Weights of a small masked image model: decoder layers 2.
Rows from block 2 of the encoder of a small masked image model, named by matrix and row number. Rows with one number belong to one neuron. Each number is 128 + 24 x the weight over its row's rms, rounded and kept within 0 to 255. All counts start at 0. Numbers have three digits each.
After each neuron's rows are labels from the 100 images, of 14976, where the neuron reaches its highest value: "strongest on" is what is common among them. Only what is clearly more common there than usual is listed. The data: Sentinel-2 satellite tiles (TerraMesh).
# fc1: MLP up (encoder.blocks.2.mlp.fc1.weight, 384x192), inputs 0-191
# fc2: MLP down (encoder.blocks.2.mlp.fc2.weight, 192x384, transposed), outputs 0-191

fc1.327:105172134104110120128118080084122126129133136093125103108128117146146161164119124083122138144119173140145170146159136139165071070143159122139150124108103117135111171091097123131098129187119094085145147097121131144137097097115164143131089115147131151124171134135101130091130120119147131157103153124081148125107107171095125093129136120150143164114115130136105151115111133191097145119078125089098110128147158139135127156178116108106136164145113108118140086166123137177171126135150153102133136145135099164130149124097094132114129129100112140097155142106146109111147141113141148140
fc2.327:141097112157108155121112129119157109112170117131133069162148179167145117131149119115118076143137107098180112104126133143113132143118159119144152119114146154101096094163148106169126106135116137134139117159148139113131141119138090116126154105099164162137092152099175114144181123151088108176123128167150118101149152112087124112104159129146136132136123152094123089123120122138152143123184122129149107106140076134131140130069099099126142155139118146122123107139096123123142123129079108107113150095152140119162149149080097105155160115133118151138116118108115129094113159138170107069
strongest on: bare ground

fc1.44:133119120087079132163108083122138179143123127115119085097107122136168137135086142120114197109155139109109156184174090105161123090120145090107134116147083128156126145140110108093129088123168138158138170177121116112166121092115097107150141143160120116104081140110099106127143101125184123094174128134188134127122105160144131153138150145146152120135107124109140117123143109102106108126132153126088139132112161132099085140134115144140139183109147146158108093120158121138156140113139110139147130147159111113132126099142130130140159160117123137088109116163150119115140107124132105153
fc2.44:108109109150155163144155164092125098136123107132104139139105150126079103093133043139140095112121113133137134084111093130107124133124153144148174122160158119100121117139128100125141169115135120078136088147100098106127113155137118155155130151104155116136114135151177087110126153141139137132123113131165123126151132165119152096112102084139132135085142133168133167142132120147126133163115106139134153137143118166160157109129135160125127089121157106160127166138049117145103132137068187129130122136131084140140120147115116118110115115126162091140137122098106132111118142078146087145
strongest on: main land cover: snow or ice

fc1.373:129098145144127075138139186101093161154159149135152144110119132157117086122151159102127186110111122139074105132068110157121146143117100137140098137129156093136152154147139120141140125149134102087147115142144164129154142127143125141117077115135132132116179101133164116141156115164155178115124176118131124143153167123111073057125135125124173122151071121107088100156127146153117118146116161158136101126132129157126093109131137101155162143110131137113115106146124157124138137167152120134127142124138104138162091108090098098102100151157097137118128156152149135136134112140100123137
fc2.373:102163080146082146134126157115104143108169147129140173174106113151137122120145153103158132087129121124095128183102158136083123160128142123132183137134112139166132134077101117126090167087116140133160075133127111133162120117095084102116132112153169151145084127110158133151173106168131142137148167096138137104150131115128095139102177090124122118145153116101130106086143113109110074110147130122124108156110101143129164146127103106117125173139159101139148118160145132099162134141120117125114130110147135114149120146127120130141138103153122105138127075107167147154141106127096096152
strongest on: water; bare ground; main land cover: water

fc1.309:146131104119120102152161107095150138169152108136132109076123119148199155132125089108175153096128109104169118110128125129124178141153105121133161134095116128131148157136094076142091140136108177175123142140120140101112133134109162105134151199117145133109081127132133127131109140101113103135127071113135134154130111127127155123091161145120109094076130134147135140192164129171140115155150103142126117156130110125110155123155113140144125132104142133163164118161171197154130147131150137105083151095142099126117142127124113132114122162129135150113102129118120146170116139133116163117
fc2.309:122117108145112138118129156112082106127122166124083143175142097146122108139145130157163127088125085173092120148105135102138094140104129138145092114133138070121103096179125114143176122117146120141090137118123102151104156126153129121124108114138135111179162156094148091100156142167170117177082078128149161156111110132135110133141149113080107116124158162155128080102126132096115137094096135137100119131129119119137093103133166125089109189094116126127129132121134126102141124142118142108160095152155134121114107138109140159158160142110140098142148132112166162119149121170165124122
strongest on: crops; main land cover: crops

fc1.6:142130152111142132133131101147133115136087155126138147099146102114162092144122111126161125119144144104103061143097160133140109129165154102159121119161097128124167151104124136115129172183142126101090121145132118117168099123125117102114119149099117127135123121127120134132130110115189194136122087140140114119133096092150124116170109100110119117158089163165108112147102107163177127117161184156135109135177137127099123106097150111119136125116157143135126152129117164129111142112069095154112135152116144127110120088153144100119165175147160155156137103167106165134135124121136156076
fc2.6:127132177154121100153167132129125156104120148086122131107108067087130145102143119099108128155116138176157102117111129135129116130098152143096117118134137146097134095073121140153128135128114140134106149092101112165117113108143159139133111118114153124150112115124149121110140122168108106129116154149132131109130151121086174076162109097126118164108132122115135108115109083155128126133108093141169130109098133148115103119128140175101137126198085136128114105142141116135153146092142106140128128115128117115085145204089119160151108157098125094121094087078144183115131123132176153146
strongest on: main land cover: water

fc1.347:161145169122095062102070120116139142123147140133142199151127096170125119126152120101118144135162137107125115102118147111137104186152121136141109136127109122131122117127126115155151151135103129112092155073102175125176133104102126147122091138146084142126168119082154140118147138137148130130150113148117131125159137145126114134117168108132111102126118120133128149099124093189102129137150180176112057121157139133113090136145168101165130094132130157117096104134129166105147113138130138100146123165128157077096099130077118134132153112109137130149112122095136123147111157129126110113
fc2.347:124137046121132150145137117176170151148112139129116155086129143125128148078172132130132124143118130116109125162137128155146127114162113070108122151114116139127148163149128096151129117146163106111146105124140136162138115137126128096158122162115162100104141168162136186112124116131065087099118098123151096146127150138139127125167120107128132122152112097117125139101133152104138176126127082119133134140156147089115157158159089146105134101117157129094126150132098090142150121163096133149119114094154128164142106100162125135120162128153156099115111092113099186135160115186127149126
strongest on: built area

fc1.285:166145137136111140127145100155119074107108162129134149144149159122169104105138142149118140134114156127101112155160152100119125123109119151139157125107133118147089089138142148106119127121147183168155112170151156087114142097131139111097117087146172098107158137110124190165069129134124116153142120129104118115180138115093154093113125174126087089121133121150164154121110115089128082139124084093101120135127182158121112121126125154118131121151143105127114102140122117096151149089126105147194133127156114159097134079117144142106142105119155108136111124124138148092096131138163123109
fc2.285:132124122160141125120132126125161134079148141143128125148116147123141118159108136116112130133103083151094135120087117125209132134099102125134143111159152088140115182168188096169141138165135101103101146117100115112132088129113099172127112157145113140113127155185085118110095095107127138141159181124112131152150164107154163129141131124089122139135113126143139090111063129071114109152090099111150159132114147135117117130186154115152142125103116148155117125134132113131131151122124155115142093148120139099117141136141143123148136131079130141103097140131123103118158130188103123169
strongest on: clouds; main land cover: snow or ice

fc1.143:126118138113107172120120104151100104138154177113117147145160152115117100159145109127114150170101131116139155108122113116146158103084116127153134149125101123147145146105130127120122104111176127160121105145139136142131093105120131135114108137120160144130099146173097191140172159102081133161146118151104122131153126111041085167165139110104117113135096108107158134127091165137132153157102130128146114133147093136147125098137115119080137150123097140122125130155088097160147089107131115128113124080191163112140143095146142113090145131116085115137143118133155167090126175129103135111
fc2.143:149185149115129136135114149117117130117103158137159156133137125108173119186156104104088179123115174135134150144139107144122098101160166172122124173117120113102122115177118073087084078093154125122141081133129123114117141137157169117124113128132116115162152115145111169104136154097131141163130167129102143130135150164084133115109106143113086146136090139143104110094075105124133123129173117149152136156155123100103160120165126123084139149124113124116124110089115144161117151093162129117120139130151155109095118138085130085101112173100117144132120153135116120118143145118120100107
strongest on: clouds; main land cover: snow or ice

fc1.32:149135132129107126123145131142127082123102102151143110106069117076110139145175131127120146141140144103135135106154180136107124141166129162132147094155074126120096137124105112174105136093099157144088117143108137154157152142166153093115097126100124156138106098137128107082127138111142126141143140138170140118074162101119142118103170137133124120130160111100168140154141162133138123077139140146127142113157109111139122133146093094174125099146126135114095180089148105159143130093128112147153143134144132135107106218164117115109162165127118103153139116172126106105121151134108132133
fc2.32:106074112152133117146156149154154153109167152137121128135142105160101132115135151142150120094115102157142074124084103132130126126088113111176111141126146162129138164139136147120125151093174091124107155156156110148123087132143131168104182122168125142069141154115151160119113075151135138120150099128132152134127111156107133103110114086116151134116106127127113120137165156124123089161122103134111101126111118119108156143121113121117146122127115097103188092179126145067160117172095135087112108111098123098153167126150125120153124105118150137088143169102138112121126092131120113168
strongest on: main land cover: crops

fc1.140:121072080109132151125136155124120113156109107117130125134132149185121143083161144107151085119114128111137141146136106120129132162160115142116130129118137157166182100150113070083130125110133189145096101072132127123098173161100095134114117138135118145142128172153122125154139138167169126143123137132140148137103104104125121130165128128129152143137135116132202091133150137125135063144115138082167133094095148187121163141139150130115160106115143119103159100133163115128134134099143153122125112136150160081125111087130167105154138104144145139133107149139152121118155150099110142139
fc2.140:116111138116146130125134113152104146144145129123130133130128100154171123113096145070101122113134079113134118102136152123128123139161100116170145141175112086141142102135112097098147093102149157095118160169063132111101162113165130134137129135155072151131125153143153133135151131133153151141127132174135120104116123120139130149080155147133146125098132113103193138167076111168094137139099146131097131112174118129168131090176163098128118117140086139147113131132162107089106109118120130139121085146155114085131153110134098144138143121118123135122112167133097054111130139106109157148
strongest on: built area; crops

fc1.186:104138110125108117123128112152154126159125126121130150083126155068131148163120139120148105129095166111134149110123115157126114121139110126132142118152119151139099071118126112139133128135091122132080130139141097139108110162184177121117095138123140141093159142142156145144183115157113129164118102132127115112162133130111098108096148132119056124119123098152121148105084122090102108121150154135133104118137173150068124117164106157096130125127105107115159144154133108054160149128129133136132182118104137147147148129187155153131114117121116174171119113119124118115086083160124161155
fc2.186:126119128115139139072107141119088121144135133113131146096145149130135101124133099124129099124141107135119117162119146132151132164100125119127101095162148079143111153111123139143119123148200140095119158095132115094137122111122104132130146139149164201135108104109100127154133072109148142152129141093140149114157145111169148087182141104170133118130136110125087144131177138125133085088128082149100128106094146138124118098156132111163124160154127068152132121139108185145146141141144102196111122126135129160109092122133082165091147132122139120114148151107084118134130134135156143159
strongest on: clouds; main land cover: trees

fc1.22:124143153077133185100150090105117135097102116114133096134172117179127158095087129163166162136095147114082107090129180192109125087099127158147144129103112130089112079116133160129137119106145143110133141160128141137139115094114168098147121117111115111144150118150163133117123135107093094084116140136128125125135118145140148114136145154162170116162157129166125147109149153144136110106135122096158135093148144140164134124131138139132100150137128159124113129128139096074156165150153128123195120141097120151094140102127096123095125106114109119115113108133138130129186111089107121149
fc2.22:145106104094124096119096133135149132128137120160142134151142148150081132125105167119057174134148126134148136126118140196098131117145130069156112146126064112111140141152154168139078202177153076147144101127102130097110134119130150142079111103129108127118084134110115122148129112099115166138137118115139109098146181140113137141120115141099116148110147137108190100156094135117141126144133125170125161109102136147127110136092151133155108139116156141155142140165092136124114135106153113135137153155129154144125136073107121162143132122146136108122108148108123116089139133086138105124
strongest on: main land cover: snow or ice

fc1.154:145118153159131088113126138161135143174119111117131130114163096123158132089127080164113135127132112114104124130087151145142125121106116097101154110156146110113151132123129159138074132126149096087132089144134128142145151185107120123133082106144169122154124143121145109144125114153112139144131163116129139185155124139131136105106090094125144110101113120101132135133109115113099150141098132168145090151145097164112096145146153129155135170131078109145176100114167168158123109125117132104111191130160123146144050139091119117154109156111097196140112129128114125124144110156094136149
fc2.154:087176124117135149135133093130143110104117127146122152116059121117148140116092134182149170130103137132141084173149118147158132108158154121113105117121133149128118139137157109138101131088098110182137146118132129159104166088142105140100138120112082152150072112121148136123164110113142119088134113105130108126144147130134096123142114117163128120121084110137157086087160130135139109113158135118130122143155136149160145114123112163134138091107166140135142145110129134116139125133102080168165115120169164095136159128122118126133176071101140091091158127182161152097074124138107129117
strongest on: bare ground

fc1.302:103163128103130119146152144143156091158126130128117173133103149114130084150120126130089146094139115115115097173121160140154091125134159130110173106126155168129085152138141151122114155149109162132110094114179118181140121118097153155130135114088176151084079110128105150135131112124105126146145111087122154057135144120088123140117155146138108161115147091124168125122158150143097136081137097129156095135102100121146129124140124131147093076140125142120076160157112110125115117146129122121134150136162151113138165094079137117111156113081114170137131113117115094140127138119148116166
fc2.302:143125164135111122143151115115155071106093112130174124159118146134149156088102149123147089177126145156143101138116129125134110123130096081129147146138145121081082096114135162140155126129133086143115118140145177108119118114116157182145122127097075108132139133129117144199147136119121077144144096136125101178194131156119157180083141127144117122121111122154168141126136130089205163099124108116133119132127139143105118091086140133140145165113097126101106126115150138134116139115149112135145118124088070105120121113121112153114130119139133134144133149149138117138109143159109103102
strongest on: clouds

fc1.100:127141097128080160162115133157175149139148114135101086139085147120119120154163150143112152130165093146157117122157149169101122146129095168105162117104125153117107141128121082168111150126116093127129118133122126122128139157102159153080126156158148141117086123116140155105144150128106133081146122116158113178141133114107153175093148118170135111136103140134172160099105126140125112118122072135113136151146135200137123133111147147152142134147146119165112117154158125138135131143135137097136173125136120151133139128121166085080140136112115149082087102091097137149133149183112095155
fc2.100:144085137128152121128140162166134131132073133101106118111141115123106160122155138113101150143078144151121120148103089168192112101107135108130145101115143105165123141151114138148145101103132174095097135146118171141107143147175118140160102124156136169142163127140127081148118149135154107160109152138129135092117118118124141088165047145145146130107122148103145113125117128161128106118133108154138198133108136176141074157142131130128123115152082124139111149099156126147120073096130150134111104148132142119091104162117104135128118164125096086145137089108127113100104124103137117121
strongest on: clouds

fc1.97:162153128099129109115138131144127132123130060168151140114131127155096072154109124139148186109142112138186170153140178189155136146099130145096129159093106137121116120144099143147160152164122126135160152115132120180137112108106141106123117114140154108157094108091154120106146128126129154119155137135102115117154117106152105128106167132121122095098120116086137140082102163139124159142118128122150121103166135135143134129105152121173101124140138086155112119148086138119191175106118125137104165121135138158134087108149148121081123125136105144099117089105137116112108132074159116122
fc2.97:105114151140163146114152175124117115142079171081105122132095145136164180125167100100157109148103161123114073137114107078106091138156106156134133105162132132182144131081155119137115095101100138103091117118157141088114169157141120150135151107099118144112161160153089109136110154138161100117138148104151150121107135160146151106143101125137142149160158110161160095165140125124127107126101139146114109123123121153071123118158122141114100122117138131106102157105177115139080122136110149134112077146116114121136138177117112123174137143128116124127159109149122102116144144152099156136
strongest on: water

fc1.131:125109117106170097116112134139142127099183114174114138109113124124161122089154177107144122127138112150115098112142156082129115131093144121103100104108132128136129073130144133143148098144152071167075153159112091133139090146134130134073137150143133091150116105175131143105163151158131122182133120105109140165148118132129128119133123145102132150176090151114127111116080088134135169148103098162127098134107125094115112104092131165114115107178139097114152121166132140107132110135147137118101094132183098126143152131122092133142107111126095133136122083098122116147182143125112132137
fc2.131:126129113101140067096170119126149104152155133086161135151156128136145085154118104112115173117139172100158139183090141136130119133145142139127108126144123120145114125121103124125145140109141113124093153098131141149145140115083104087117143108135115152125137129127145132173164100134145155138149075139135102092137093124179154122129151121131127100112133107117124147138143138113126125120138143097074093128120173126148169117108159105086159148110114149100152066144147135105113126127183120150145125097082125100129088161111112107104132107118096081113128097174136110166120146091108177093
strongest on: clouds

fc1.79:141109117142132157150132138075179104144073071144161105116089146140112158161103145154125129103155099113131160149122148083106125123085107138184117169155148096148115101161148095157119114098148100141148104151144083119120118120146141121149130110105092132120120090174120130164118160136095138142173137093161154148113153129111125102079102140130107096105145100096131110112171135100118145124139126148111098147100132120109159151149138123090119099154122129132118134120132145136138144176170141097118136123092117104164111184126135131124101154115121131139133094102185095122133096119139149143
fc2.79:141154097120120139127138160118108128153102103129102124089184087126132125088151153070153163162115174145122153146099133173158127129133098111106115139095126141099135144101152087132158154130102128139123152110146128138103107162110141125144126113165131138138094098133109087142082106154112097111130111195082128168138104105077188127139128125070155175125074117143149152111145121147121124112137152135097135097170153122137139141136145111097122139099128150087143115111134131156131091145136132168116168119106087166113158166119128130126126134096119127122138138146138156145130088141109133110
strongest on: clouds

fc1.177:116113122135094140110157144115136152131141157130155143124166133167104122132118135146144128141119152142113094138136115160110122154155109101105137140115133130066132167113114162132128145147159088079096146150115145117137134130173104093143154133096114131169136098161086116144113138126136130110127121110128132130142195143120121141129142169150181121132133119123121093151098154135147124103154108160117091168127119110104115107068117113160127084139110148103077100101103130116145094123139103122218075121148152120098107127133154116106135138125169128130175069116139124127109129066130150144
fc2.177:128151101113112130122135110093146074107125128158106135082116123099150104128146134141123141091142108129142147154131155104176134107124125141149134124173144098189148108081131120115087097135112139148147137149128127170183117134104148134073119119172152116150121143130145145140167116122097155147123137131125116127137154139163113101159152159111091080123113121127123125130177118153107124140067107109156173125107131122191108128156125142131125160087104111130119127126138129109104182133146129146067154141161114110185101093128142078145112107136134132140127178123116126131125083114084119122
strongest on: snow or ice; main land cover: snow or ice

fc1.220:148132124125153131128076138117117133131142170156144154146155108112077127115108128138143111114104189096156130146143130107132153141145136134124126132123170106099136182121102120103139164163138127150133119115089104095095152088125149101114120156104108094142123136166110110095119120099082091099139111158109105145125179158122079137135163113094175100132149133156111132118152122128122137099101123137081142129146108101106086156121095116184102122129098159141092124123119130189122109144109119088133117100155105135108163148124127093130087088121141113082104109133117109170162146155154137148
fc2.220:113158098129120144153162104139114112151131145101102149075099114109102103108155143085128104142121134111160105144126153135119117112101137120147070152146113146115143109118130114157150136164140127155139108072141090141140096117167131100141093110171070146163104090136135093161117106115115141138103159151121118147124094077094156069156141129107110111149100154131146129096138141128132102110145116118161135097113153139154165131120077104094154114122150130121101101109140141127146168129163100134130152122153081129157120136115140157099159194120136130166117139108151135155124140099135184146
strongest on: main land cover: rangeland

fc1.267:089136128143098117089161103134114109116142122102150105068119110121096096146120172114105099164144153163164157084104104135169115112130104123135106106146127124125145090070154122109145156161139136135128112117091120182110159122119105151162163090125138116114124117147127121130167163125119136110135097104126109136148117107138183104124112126121124106126111141149133125110140106095143111126133118091118100112135115109105155152136158141128138134132075123114157157166106075147111076128157163107160114082180152138138115166101093104126148120092116134103076123124162120130127074168141123114
fc2.267:150120133089165185173118113120112146149149156156120123162119129108166135122143105134125133083123128141129108150159164104118099124121161114116123137127098141135112158113169125135137158089126127111144154135133155107135112090176128152127104165134145153120139117123136141146088126129141114147176138145127141138123132147087114118110157096145141159098126175132084113140093163114090111099109158142116176135119143147117116116139041159098123105139152155118131090110167169102138185096097098162132129158131132137102144121161156185147103148120150145171158157112107125135138134108146166105
strongest on: main land cover: rangeland

fc1.230:130179144127099121175174118136139121101131120125135158157101096151145100134102165126131098152133137133143094144130108112135100145130137147144161144166101153098064131080187135156185142120113090125121134096104119113145078164110087157082154111153135138120103137145120122128134129137102110115176105138131137173142127111119148141097177129168109082124127124095135116077120123153115129104111094149099166127139165135132105118133117178139120130152109092133115130132127097103140131080121154105103149135130137130155182091157145139103144090130100142119138143132145149109112151180119111112
fc2.230:187161155096102124135155112134137101139137108130152155159130121144134139137114153126079121129114121139070114093129174117141139153142168112128125107142119111121080177153143136103120129154136114115159055111147115111118107169111150139102126142095150151118136141173116140119134167143097087098121122108117145126151123094097123061088132116144107118121156099127125103140192126146128109123140118133146125086112150138154145121143084121156125171157126108106148107121106143111103128106118127098107157149130139128053148164176170142146095115143159140123146101082117141115134152152106120113
strongest on: main land cover: crops

fc1.33:107127099125116104156146133123095106161132171144123108082154137174144108076141144124121147086120091151120145148152127133146139123180155102109150112119111156140138124102123150143104140103134176089086141127103147130152083134139119127076109104117092154173165125139167152119162105132148122125095135145130121147157096107143116173100127116156075137166133122153149141141119123150112073111121124136139154132151117166144125125139122147119088136122142108127143123142117122156075158090146176103109111109135166070098154131164160124169148141130102110116135132172096116142123107100131143182
fc2.33:107125167139116082133143134129138129168118121127087111168108140186121147144138104154170125173104122128124172120091137094125171094157153141099093139132137125093118133138135148144108119115096106133143107116114116160148128087130104141164140135086091104119159098164126126140117168096122106145124107113142131116109128141126096124126164157127154143076125163145110143142135122116111112084166157174089142167071147100155090135114152087116167131130125096161156126145132127145146138110140117094138116103097108142134141187118127130158137151109089148124130057119155111106113148090158139129
strongest on: main land cover: snow or ice

fc1.350:165110119151145134110109083162178201094122140143078100080127124103119116106115115143167168124175093136119144107110158096162156107145141086144099103120122080140120102118128098148100127136123140120165108144107105123112113086156146100137132142117117127119130146116132121123173127119115104146151167131129139113142156152126114123119121148117155124101095164154146136099128144130127148092183096123086105129153136140156125137179142106096138186142133113108124156130153141140136126142167108116154152182163098108104135080145142139153148163107150152136160120140127106122139104087154088126
fc2.350:122111173145103182108166157104075149113143125171128133121108139135125133110098109161119158145132127138109120129147107136146097115058104100170130106132152141108135144110178095124119130106157194148162122106156085081120111106125119107139088135117153130135134097139153123110109123157154117102127138127181110113170133109118137138137111148107121164127137097181136162137106093122148119088147146156103097135106093144154098131135132136156140113112104147142106150112112132118158168140093158130152142138153155088102131149160170151127109085096130140097107175123105136113117134154114110081
strongest on: snow or ice; main land cover: snow or ice

fc1.301:120091076070142188131144101132129155146126131105140126100121112137125166108082128118114157129100103157134128093140104106130128161126161135143169190121158118072121085134126127079112149161158103111149151128123119124130153068128087163108133153090107106132150122109125140165124096128124140155147109114122158124144135147193114100088127115120129158142157141170130126124117093166149137082084147154163109138147156088133121097134119117117133162113122109134144144154116152161121143150126099133103116170119078108117146122141155147132135114118124124125123139110124098150078150146107084127
fc2.301:111130124152129113188142172136130124140088157128122137105165107135104137150166107111144116143122127132152104134113162130125113101069148115099123134089051065129086118082133111147143127126128128142113097124122128152108124202123161138154114130161108181137143118156135135108115167145154130106096134122131131110158095123100139145115096109143120096113123123089147127136151153104108105108148152164077131101112112157079109148156127122118120093110106206146127156148136119090120126114170146094135150126122139163144137124129157132112106127114140135142124119123123198140146110088127119140
strongest on: main land cover: water

fc1.380:167127158149154123175100104123135149125129113116129142128158122143132158145081136140127146123079106167127119161113138143108118176123138189153122133104168106131177173124134160138143138181146125101109127107144139135132112163148086138111155102137128048102106134115091144127111136153101133169128124131147107114147111131121089121112120125090134130085109141168149163107117137155130093148141133160126138093115124117103152157170104166134120118130150115099156078162124148080143194140115129166113120122125105157163138124147119135140160127125131145093133178098126122099124099084121107148
fc2.380:135115107106175171129131111146164144125134124154115130105120079138134109081110134151174061149107124116143156122156110152129098114090121114129100100155154099123138088176167143142127121164128125172105130093144152129150140129152160133122145132150091107128131121106094113131128167110157126101148096133152113137105110127122105157123135116159160129154168131123108111126148096129162110163089122099093105204133156140138107157133102131155054106158108096148117124175080115113095123143137128130143144128148135108095111103134151125138072130128133147128129116117155140107070112119099148135
strongest on: main land cover: snow or ice

fc1.189:133101142163130150108156143134147112128174109102086134146109138114118113160144120150138109085135097126118104190118155127160118131101109120137126119150107153093088209117145139095157157120128119136132095137115128120129120134132148149075165143105158166117121109134170133141123064142128113124121163118097129073082139167093137136096130163137113131145139130139134153157158121078151100095113100140143158119136118101128150135147116143119177132127150069106118142148130082102174138093123126147174107125100132125120180131125144121168165142113075155143119120108129098141133133114146139127
fc2.189:169130121144130105123185121125152111137102108111153129120159125103102124127134124127126157155100127151164117110158150107143164131133139116073131139076108110138076119114126163139108111108077144151175130136145135095104142123120122165114081098147112113107098144105116127131104112121137123149126097135092181122146088122109152149123104088118127192149141098124147100110141156142108147097128144143121143178134116143125100136094133182173135137132081153146150129103138111126086095103130152151157179134134118111161112121114119092146114134143140114125153108160151138101173154162190169113
strongest on: main land cover: snow or ice

fc1.85:142108107129143117149128079091147108105141092121119120122151111131149120116126096126135149101135091108108101111091132113079127131118137148116115131132096100096142148127120090109137146170154127154169128121092134124149169102138159161144127137119136100121137128153127091137150123142137100128120081074114127134146171171156148155152168107128125146118161090096106113163143108137119109128097152129128134155136131134101129147123141114122104204124083076044070087065079122108113125126142140116162145129131147088106145134119119143126124132145168117121132166121126162128122164122145146165
fc2.85:114108114109120135123151140119111120134133132130128137129095098129100115112131144126102148140162079131148115153134188101100137096129125141156083102150128159144163128102114126136122138117076119127108118140123121114145084098157155129138130133120143140152106175124104157143118140118130164140118095100106151153187153137142156111169112177119172155122113138169112129109113134097063126132138131110127158121084118137134151115139118137128134098092043082109055071083129123080145123117114110123107172142112114143132132144171122114118121130136137128123102109154082098098111112156096147132
strongest on: water; main land cover: water

fc1.89:127146123094089152151131095110092141142092155127132159125145135099154114146079136159151113125140086142106154118149105140118130154130141128091147123100108096165123150126096161087128118086135140153130123161151129102108096111146106118153152117162108122112143107110163099106147099105134134119120142152144113140113136145104130132134158132140129151129132127106164116107178123178098133130118207053154112131135159138103093150151112138132173146134108124111131103137105145123110150097115131145097118124130141136183096099149185143140133137154143129112115112141155103085162080133160066176
fc2.89:149097102138089141167149153148107112119137083160124080094130149178073120110106070136114106099131117130139139109167099139140147175091140156146117102110135144128135115140102133126128152117129186138104138122109127118142138110121154158134112123100167098162118153181143116112159123145145151100111120158149112132158131120137071144129141149114126148070166122137122184153075151108149156108125168128114111103139130126161150097120125153132137096136123131158147180085124104115107127122127165098134121113116113082110122088131186128130133145100147172137132123137154137115145101127131084127
strongest on: snow or ice; main land cover: snow or ice

fc1.73:111108103145156093143144126159161096192108151164123122136118139140117091117123120160119094141108096113103090110082146137131106145132115110126129126133084155131123100095087114125111114161098159138113128137134085099145121161145149115137137093134161089110148166138119147111126162135110125150127093164168157151138130117107134104123142122134144105138131099120110131117081128127168130125122171143160118113194137134094149155112137112159095113134156141138097112132076134129121100170094086131120079148137125151122140128127133085141152129149093134073102109183073143099132142102167110092
fc2.73:149127137132148154114159082109135135122115095093131122115124107155162157096135114074131174090139109140141100101134122125146158122121145131128106152124117121109157071136149127124113166116159131136160063126102143112110118070129101145106084152116141142110105113146139141138171152155121111146155122117165095115113119127123129138113155103119102113133146193071122090139146097118166074117131164107172112129125086147113167163106140136113128109156111150129141139117129112112124130118085138134127143142177147092099132145130126162135096148100163141118161098137149094128174148130117172078
strongest on: crops; main land cover: crops

fc1.58:143110140141140142120099103129137113117161124144121171113108094130116127135116133074137117114105153112142118128078109083142116155143097131175120157097137120102122138132147164125101149148140148105106099140114104140107146154141167147123116104109154163114182135112125152107118148116120080111102067126113151096122158139162179134151088114150146135127086110155141137070127124157166146116174079145140088139110144086132166112150101114116163125107170076128120129161094102130095122102117160081080153093128097097098147138134132142132141109127148152117095125121127123173113144160135134130
fc2.58:153161124101108142134112140153116129112109127118179117132172142137142131143107100141112167100144089136089089157161133132137106088100108171143108123126124125145136109114133144168171098107134163123155139119153108149147131110145142098136157113119132114112068130149121144138150142150104188122145153169119120156151127131151080140081137110093140124134151181124153126136133138133047107092136172110095121111156122162133102152128109171127128112159151167152097128117118122128154162111130092156168134117064115157157113133131118109112094134123101102154173142111105118142090128131109117162
strongest on: main land cover: snow or ice

fc1.363:123124142131123109077163120130087079145095140080161162128157110111135125151156152109089111101148145148137111124121122134076180126144093167116113091154123128115128106128136137133118118094156106146128108117128183106138108119161102165103121146174085167130178140142134121151129120098114130153098111138170121168096119126114098117149175147122128086157111162109118163152110147155120106173144135135131100124127150155100127127118160087137174086160136110158105150112134143147157118109147100096149123111160146114137099103125126107079097143144150098158136155129118145143121107122118088170
fc2.363:086144171116114142098167124152124094143101142142166104133118111116120148128169089087132147134102145125155137084170145166121130142120112107125108145152132118133095132135112105115101112129120130090090090154128156107114124149122114152078127112171138162133160084165126108139130127081153135125102116141113136102143102117122149220132158154142093144128127141100123176158105101130136160150106167105082125158131163138130168124151138115102134109152080100179136147157132144125084109122111173123113101105115123114122120150148131131101126098134117191129131134122138096132126151125166092143
strongest on: main land cover: crops

fc1.277:121121083073066097115091093123143135117099144120157122107103146130121146149078117127150112136134127113099126147130135115100122093095153117166097209203214156158162126124133152103158112102164154171128105136080136126131159149161087168143138121125143140125131118177132181096126137126121116141131135159165114118118144135121115145122129151104157131091136109140132102118130118124110142133083139161159093147115104145133096146120135112132123106140105128134120148131086100138117130128126147161126125126131123159127156116140112169151147172079139106129144101141116121127148147116136116145
fc2.277:174104094101110138126122121066115091097122110120082119158150092114122128135182117105144123129141104139115117111119098149129175139170095097087093120182143127154101150120136135132122106171099130113148165110162162123170111172102151102071125117093165154131140085129172137119119115166132110141104103089114134160144162108137140129136107103136140121114181123150134139101126150114144131131170120162086157143136119123131169169136159120132160149105167122131120096134152150118134124135119108129093115132123173147104080100121131124076130093127142151129149147133140142106109109147135158144
strongest on: snow or ice; main land cover: snow or ice